Weights of a small segmentation model: norm layernorm, patch size [8, 8].
Rows from block 5 of a small segmentation model, named by matrix and row number. Rows with one number belong to one neuron. Each number is 500 + 25 x the weight over its row's rms, rounded and kept within 0 to 999. All counts start at 0. Numbers have three digits each. After the name is the row's rms in percent of the matrix's.
After each neuron's rows are labels from the 100 images, of 14976, where the neuron reaches its highest value: "peak on" is the class under the peak. Only what is clearly more common there than usual is listed. The data: Sentinel-2 satellite tiles (TerraMesh).
# fc1: MLP up (model.blocks.5.mlp.fc1.weight, 512x128), inputs 0-127
# fc2: MLP down (model.blocks.5.mlp.fc2.weight, 128x512, transposed), outputs 0-127

fc1.87 087:481502503463467533526461490491522529488486482496462495517523473451517491521455474525528545491483501504542492490494524495477456522467482514497493555519477504493466523513518493515498524480529472473510490501469478515485497536522524516548467527528474487514507484494494482479520521511491502542467509560506493542530525463499483501561512547493502484471520499442505482482487499476448551508501
fc2.87 088:447465497538489470493533539530495494464511468466512472520498504555538491489527537459480471494508476488490531484468491509511505509550496500498499533516486487457520461519504466525426480516487485477524472498523536477517515483505524517456536458499505507463500474508530533476510467505493470512512520525515502492492518493498475489502522474512497463540484477545445516490503473503492444488509
peak on: snow or ice

fc1.371 077:484516481516506523483529569457491518463535458538510494519460520541484498501487479485456476513512501476527502516517503515517485511452513507504525522529487490494509527492499466439467507454518492514484493457476518481513471462503530501520478514455504492478523491558504496528535520524497465477509499486476484455493513500552456499486493531488472497509464541494468498523542508490524538474472
fc2.371 078:538543479523484501535496494522516506479485477470485495452520516478527489458521523537526514516515510542479516486474489482503507495521503504510497494486515502510530501514494520524521536527491503480505533489480516488493471522527459509461522537474486508513484525484486507474520476498504481531486545508521457560561503489504529458481520460422473498489549511454514434528476481516509510531487
peak on: bare ground

fc1.193 109:520484526513522514532489491512559507466508514458464469509505498497513478476487494479514482551515491468491500524471485439480552475485509530456529510499495468513522500496568509501506471538539488508524434477533492483494526479552477477524520504493515516498479508492511454500507509481488532455468515517552493502534529512514490477494501540507499504492512454510470478502486478479482551512523
fc2.193 097:526506474512491493520490489499457474495530535497493500523490512475468509570509492486449528494516512514490537475561500485487493499511504505462538489489488512493494468485470498469496510444468519515488531469497485486525495462455515505461518515505460508532521487521523534547458507423501514534523526528482550489514492484474514495487491528510469504452518549506513501513484517531515479468480
peak on: crops

fc1.277 089:482546500503506484536485465481497534476489503531508460460515512469501494514511512469532509508548520451533520483500491566505459508481507476482527500492519536506493517517505493454494537510532561509526565484502492499503448465492464511501497498484508495506505485496541523435533526482499504487521483502480502457523463515518494487511455513512464541504488515570489495500524503510492506521517
fc2.277 083:514491530476486496497530503493520526458495464506542517477494502481503524480474521540491543506477497528495468494469516469521550528534506500530522494524500454486512477503463507491538516492467516473504521519519524499468576516485500475522459495494511505483491491474479493544481489484557537460521530512558519517483515494494511449476522486474498508519475469506500463478490524457547466508467
peak on: rangeland; bare ground

fc1.208 110:521541490507508466526494489487462443522521504529477511524522492534533520488502480562457499517547501488512495456501518502509479522471448523500517479502501522510502485490470495512496485467483499484498509490488521498516513512468477460484476523495441519532508473487482540481519480466508533543476533488546492484527517480504501484494504485505425526508505463492466542500522532509453440486482
fc2.208 111:465509515502515545529478444499495535445451531481530456479493501468470547530499486492480482487472489508463496515483473450528524467496532492500468538454511496539492467503572469510459526519548523469507483495504486462520519510498474496495516466527502506485525507493500499524477477503485463480518496502521536547457489499520495469494503497511510491524500529490512507501468485501486513529544
peak on: water

fc1.108 116:511443486568539511507487493511506557450509531527487486529510500485485511484523475522514530448498494499467506471480447495480513507476498506523481497531510489515493490472480531496494511493514499495525499488443516523554462480498536532491483494521543533489459458492447499471527493505454456524498509480524521489499512481500486526509482462512515496507463483524473526496540505469459485468501
fc2.108 116:571498513494431538479541436523469475488525516470449529538490497502524489492460501514481531521519478520512530522519478466540513485523468503520520506494520497507526485498481508512516490483488494477498506479473472508509457498488503476521496517482515480498549506487552498492525554477487470492529508469451504523478512575499538525488496528522486493486526505471494499479486490512462499482515
peak on: bare ground; water

fc1.316 113:552451503490549473471494518507468535457465476487492518493502504503452504558542473500517519502498503512546490505482494546504500515498492477518514498539475439461493475528480504518497481494530536478527480528529546501496468513490489507493500491545516490491565502529480493504516482521514462497503521509518480503524546505497493542459541540518505474525526495453498485509489490459494489535487
fc2.316 126:519496542473513500508515471522507504492509480519510494435478520479438523513521487527500480498504485513490467499528502521530501529523490492566529490489449511477540492462475505482534530498500489508493473562467452483489497502516509528510488525514482531480526533487475448525464490505496487505523505502471497506514454529488565521509501484488479534453481530476501499518485518533471467462532
peak on: bare ground

fc1.67 101:557501523484498533520505481512510546548505496466492467495485521507474521486495517492498521491502497495470510531485532485525547483438477533508485516514505509497487532457479490466505488468477496468501503488504505515476508473496488449517490453564455487482494523566503489496521483502451523471513479473485540476503506476500501542520508494516483500467509460438488502450476502491457528510519
fc2.67 110:456546516487527479450501521510517489500482479489493490486503501515503488525502469516522503469506470490446519476517526520500434444544485492459516518447479482527528471523510560515525525512498500532516524500505503540533449495478488503497478492476508489498519472457458466468510533501525489491487576519492497532505489521502497479497522507472472488541505529505509454507525491514469499489512
peak on: bare ground

fc1.136 105:488506483455567476538495505483483492530476496506501474520449512496501489482469511520498529481492471513509457484484509473498515492497447557490513485469455477497517464501494524514482501469571485561507498506498480474539528497495508477509501517484520504543491475540515469513489508552521473519513504471495479475481518477534491478483485516520537488462507491505480479437515478502516506541451
fc2.136 121:465465509529486509481550492468447499486509527552487473477519522485528526515495513488445521527504515504495523474543512521526534450475527535515463497539523513470540515547502496498505501482519516518468521501439496500526553483525471477516507462479486527495497516531472476490488525508519484517503485489517493512506480528496464450487497560500526482482525477506486520484493506529458538483512
peak on: crops

fc1.60 083:504512504482470487460477464476525503523471496498508514520500495478447521503551506485491533537523450533451521540475508534499465491538496523475498500578527514478480492495497497500498532485494480546504494425497486473495492509496488505547469523512495509495526478479507498486513509526533499461517527535493455529559526496514505493497444500502511482522486520474490480494514474510528517511448
fc2.60 075:558453500524474512525497533472474518473520538531520489502517471556507500493494545502529512526453485524483473479512549493507500497510486488517476518458512551521495544476470508533494521497467479509529539524501504477480463503505483529476469541481498522479474492506507493473486509475535483494482514536502497485532523449471479462509484509520473465471489493521498507564544505490471533507525
peak on: snow or ice

fc1.320 111:538524522484538480489452497504489525486492500509540486529481510528502482509444501523505571493471527443545524530493483506492539493497450491511583504482517528521487485476515506489504502543471469513506442463485511492505482513498496512468468518486471510517472526565538510500498478523517466503499495496514486464506480495532463474502477499525496523491477501491487482527508535473482478485483
fc2.320 116:543470471511496507522522501534512507451455506482472522543475514488500512494519496501517497500523490482487484491492474502524460495470563512506486505528491486524480484480555511494478500464515541529468526475513559510511478507489499512538528518485461462484517524498490506447475525481477564468524492507519488479524515535513487473505535503535476517503511550508523546512464537473490501543530
peak on: bare ground

fc1.493 119:504482488514508525506545527544536508465514517496487497515466470518555470480505497516496565462499525485529483525490505467456493468486474531492563474451462478450507481480505464525513474472507513540508496486538487486564470539488522480511510538451487508464486522536526516498506518485526485510522528476481475471493515500499500523490462485529479491522473490507496515521491499507539509488506
fc2.493 132:450485519483532519542498454457509519468493527503517485524519515558517493481512528483479539511516492539525521523518515491505464481470507447532517512490513474447482506467468508521526533503537532464487509466500525497525485474459494472534550502527460471536534486496498495543484484462498519492514508481496484525496513467536510490473488504531542463475511503485510512457513468524485476496495
peak on: crops

fc1.97 104:526501507537504483548517479521481503486510542493514524522491479509516501464540515508505508454500503531519492531526518527486512544521511488432464482487502506457526512524482516522500523504497497516532511489503486501541562515511527472536491532474449491515503521527487456482514549559519494487498485524460470500491522502525473482487568517486507499540458474504481486536512495449510523506498
fc2.97 107:536480491485491533488514483514516528479488528513546484497513551497505476461448482484484486493511518490497468500468505494558508478540522529461559505523474525529474499511530475438499497523491542479513485531498479473498479488474518509545488508517525514500467485470472524500514459510506495549490527502553464473509552490486480512537494517496461490493526485503547554497512489528527493501514
peak on: rangeland

fc1.109 077:509542479504545514460493488471486503513478441498538468482508496487496523510492494507529516473549455506472480510495505535527517518507497489484472472479472514514474488512516484518500457451523511508541465549520523518546499528511485518502448536506496479524430501501467495513515509474479501486496512449488512493524471465518529455522501485454511515536511519472514474475498559502473492528505
fc2.109 074:514476513475472515527517516466503518449507512501464537531487524480484453456510519469507490516452534512513525501484496439466536504518498464510512499519552482525521493478525520469438495520472490515489566497482496478494471477491501479472555458504468506515532486528534508483502478504511476528517504545492474505486529553483458508479493526491477475474478474493474521517492491510518523493488
peak on: crops

fc1.302 099:453478447540488496500527507529536501473523495474539480490493507533522542493508488505483490490525498543486468495520515507508563485528445534520516442502478496480494496501485523454450495495500483532530528462499506491497458503541514513566505490518516529483542515531519516516501501501527505493501479508492507456538488517500533468500467487531483465475504486496517511524453527465476475529506
fc2.302 103:528481532497512478532489527425517499508495502499535490498512462491515451497523479492528515516475539494508463495498429477525514497511507478491479542482522541481458521501525467515518464497494447464494505507518459507520536532491485474499558488490469497510515506481480504490525487505502478498488509486501506490455532493514477534451541491484558523533488532476518463484546479480512476482493
peak on: rangeland

fc1.148 103:498491507504491507457502500478459509490507468505512463513496541499509474485502528535510521488512489527476505509445499516502495523463520522503532522545498489457489496504482532546486513511523517518485460473478504470507473493546493497476527533510548495493450522484499524507532504456500503491523519486445453470462470484555554486459473520488502499523494545508525510484467484509482485503575
fc2.148 108:525483525486477465484530471508519569507484520483493520502521535524500510533514465433521489514472504495522512526507466481503545495518534540500480494458498484537490541508510485485489479517461503496518491501509518533477482464478514527493475495508500477488476505504459506467447469511456484466483525495487495494493560478521549526483467488500516498529548510545494494458513511556508515483474
peak on: rangeland

fc1.437 094:467493519487521511520456489496514517497477542481486514481529528483495518506467483507506462499511470502511571551483540505491483538504509455500511499532467491490497545515519521500531503460500507491515535476486477471527469483462536496491537528495480549450484468517487470430488559513450507470509522505498476473488498498487510466508466524475484501484491530481499508507540498483505468539482
fc2.437 095:519519467532475495493508495507499515520503493525495523491520560491493503442506478521467503545535494475514472454486510486505546527489499517473503564503455444555520494524481515472464482554520474501476463485472500501469451519534476460496521489545488476515502488466490524502464518478485516509490527523545503498490534491534485512509509494537504493516480516480501505499449512483516467466506
peak on: bare ground

fc1.65 107:504498553508483457486498449515518538498487497453505493448477507545479534517465438509489523499548481469515504504492523474472518498510502465462511476476514536512487506524512501522502497530525497479510528518520430501532488507503501531517503526474469524478545535497488500485526510571511485488537521501502527483546512469499507485535541514492503476491493502520501515483454487475531458484509
fc2.65 111:545486506473540540491520494505480473502528503493494515501480481503448469467510498513514466495481520501492438481454495484529523473520505526544512513537464460494505531490479483507517522492465460493472489447504482514437516500478485495531490443517513510522477514456523502481515529482526499479513552498559504484486513479477495485510494535483528479525473519490521481479532536517507472553483
peak on: rangeland

fc1.55 088:553474547508516484463507497460532459438472478496543535526497514489463506507538479474496531511475475499490529492473517450480516457495520479516504532514484524528450501514540463493503491505505487485539526473496518477513543495488539476533513502478485499491471481497525486500514452481534508468498519475480495490499484530516513519506474530489515530541462503477536464483541460489487501468515
fc2.55 089:478459490530466514537525528526502499530496505506500504499526501481533460450475496549515493502547531545472504491512511539537477505466494485499491517469457447489505513497472493567499485506484446521504510510495496514481518485544450524498511489493505496495538504472491508478483510509457499530473469532503469484549514500559512534519550481499486520504525546469493477529517506508466486497498
peak on: rangeland

fc1.346 099:487512485512499500515526506474537501537548461504495474515524476506459468500486480478486512507551486516469480490491474499522519496456464475472517509450491467480469497484562520493513521485520491467534537496542555466441513521509497506487484476483489528515450504526498466482490479493493464518541508545471476537498527502475486504487487544538434494514484512493473495502515477513473514496510
fc2.346 106:522510492472465500476474511523489521473520549523474461530483528504513488536519479468554494521476515466478469528502510519451502484510515531512516504475514483510545496540522547515543482518516507486474502501494460526512514501514558475535544511502495554476465519518538498526474501499472507534550509466524495462502476498478474478501508498481491546494515454495497517492501468497540473491545
peak on: crops

fc1.259 100:475509483515520492486499506506517529473525514498487506460519505478509509547490487517453489522465517488502546481510580477521465487493511484499495498492490523520486501527544482501491504476502513474513543477477483477554463565504519489499511453493476475538467514511493476487510512486449477471475527478496522540509425495507497501504490543487443539505476491512522502507499470491481516441502
fc2.259 099:512472535527512475505491481462515468495516466484485528492510553510524497484458474505491487493495476494472493503464509519512519518535502530489484493519539494483452424499472490500521461503493504517511501527477479501533490441481496493529532520485548541488506489542490478513467468540534490491519479515452523479486554526449495508501446460512506494496491508461458493514496502505502472549496
peak on: crops

fc1.151 114:512486524516494516494500521511501494475481469502506481502540514463506453494462496569557520533530479447507472471511492490510555491503518519504472505491501501510539496460500512496546532468533515536529490492518507532512506496541489452479462463486485505473541547512460515493525479492521514511492497516519434498533494469511504501487453538482545504506514474488495491516518479489475532466477
fc2.151 101:457497492456490453489481519498484525543502500482513527484518493497536535505535490460466489485476479438528508512502510548503498451519506485504492517544552485494521532491524502475471511465514526484529471528519506500496477497490520529497521485536453478472476491489527531494526498470526527515489484489497514525432515510467517483515522485488514536519430467528511480478502504538469473505532
peak on: crops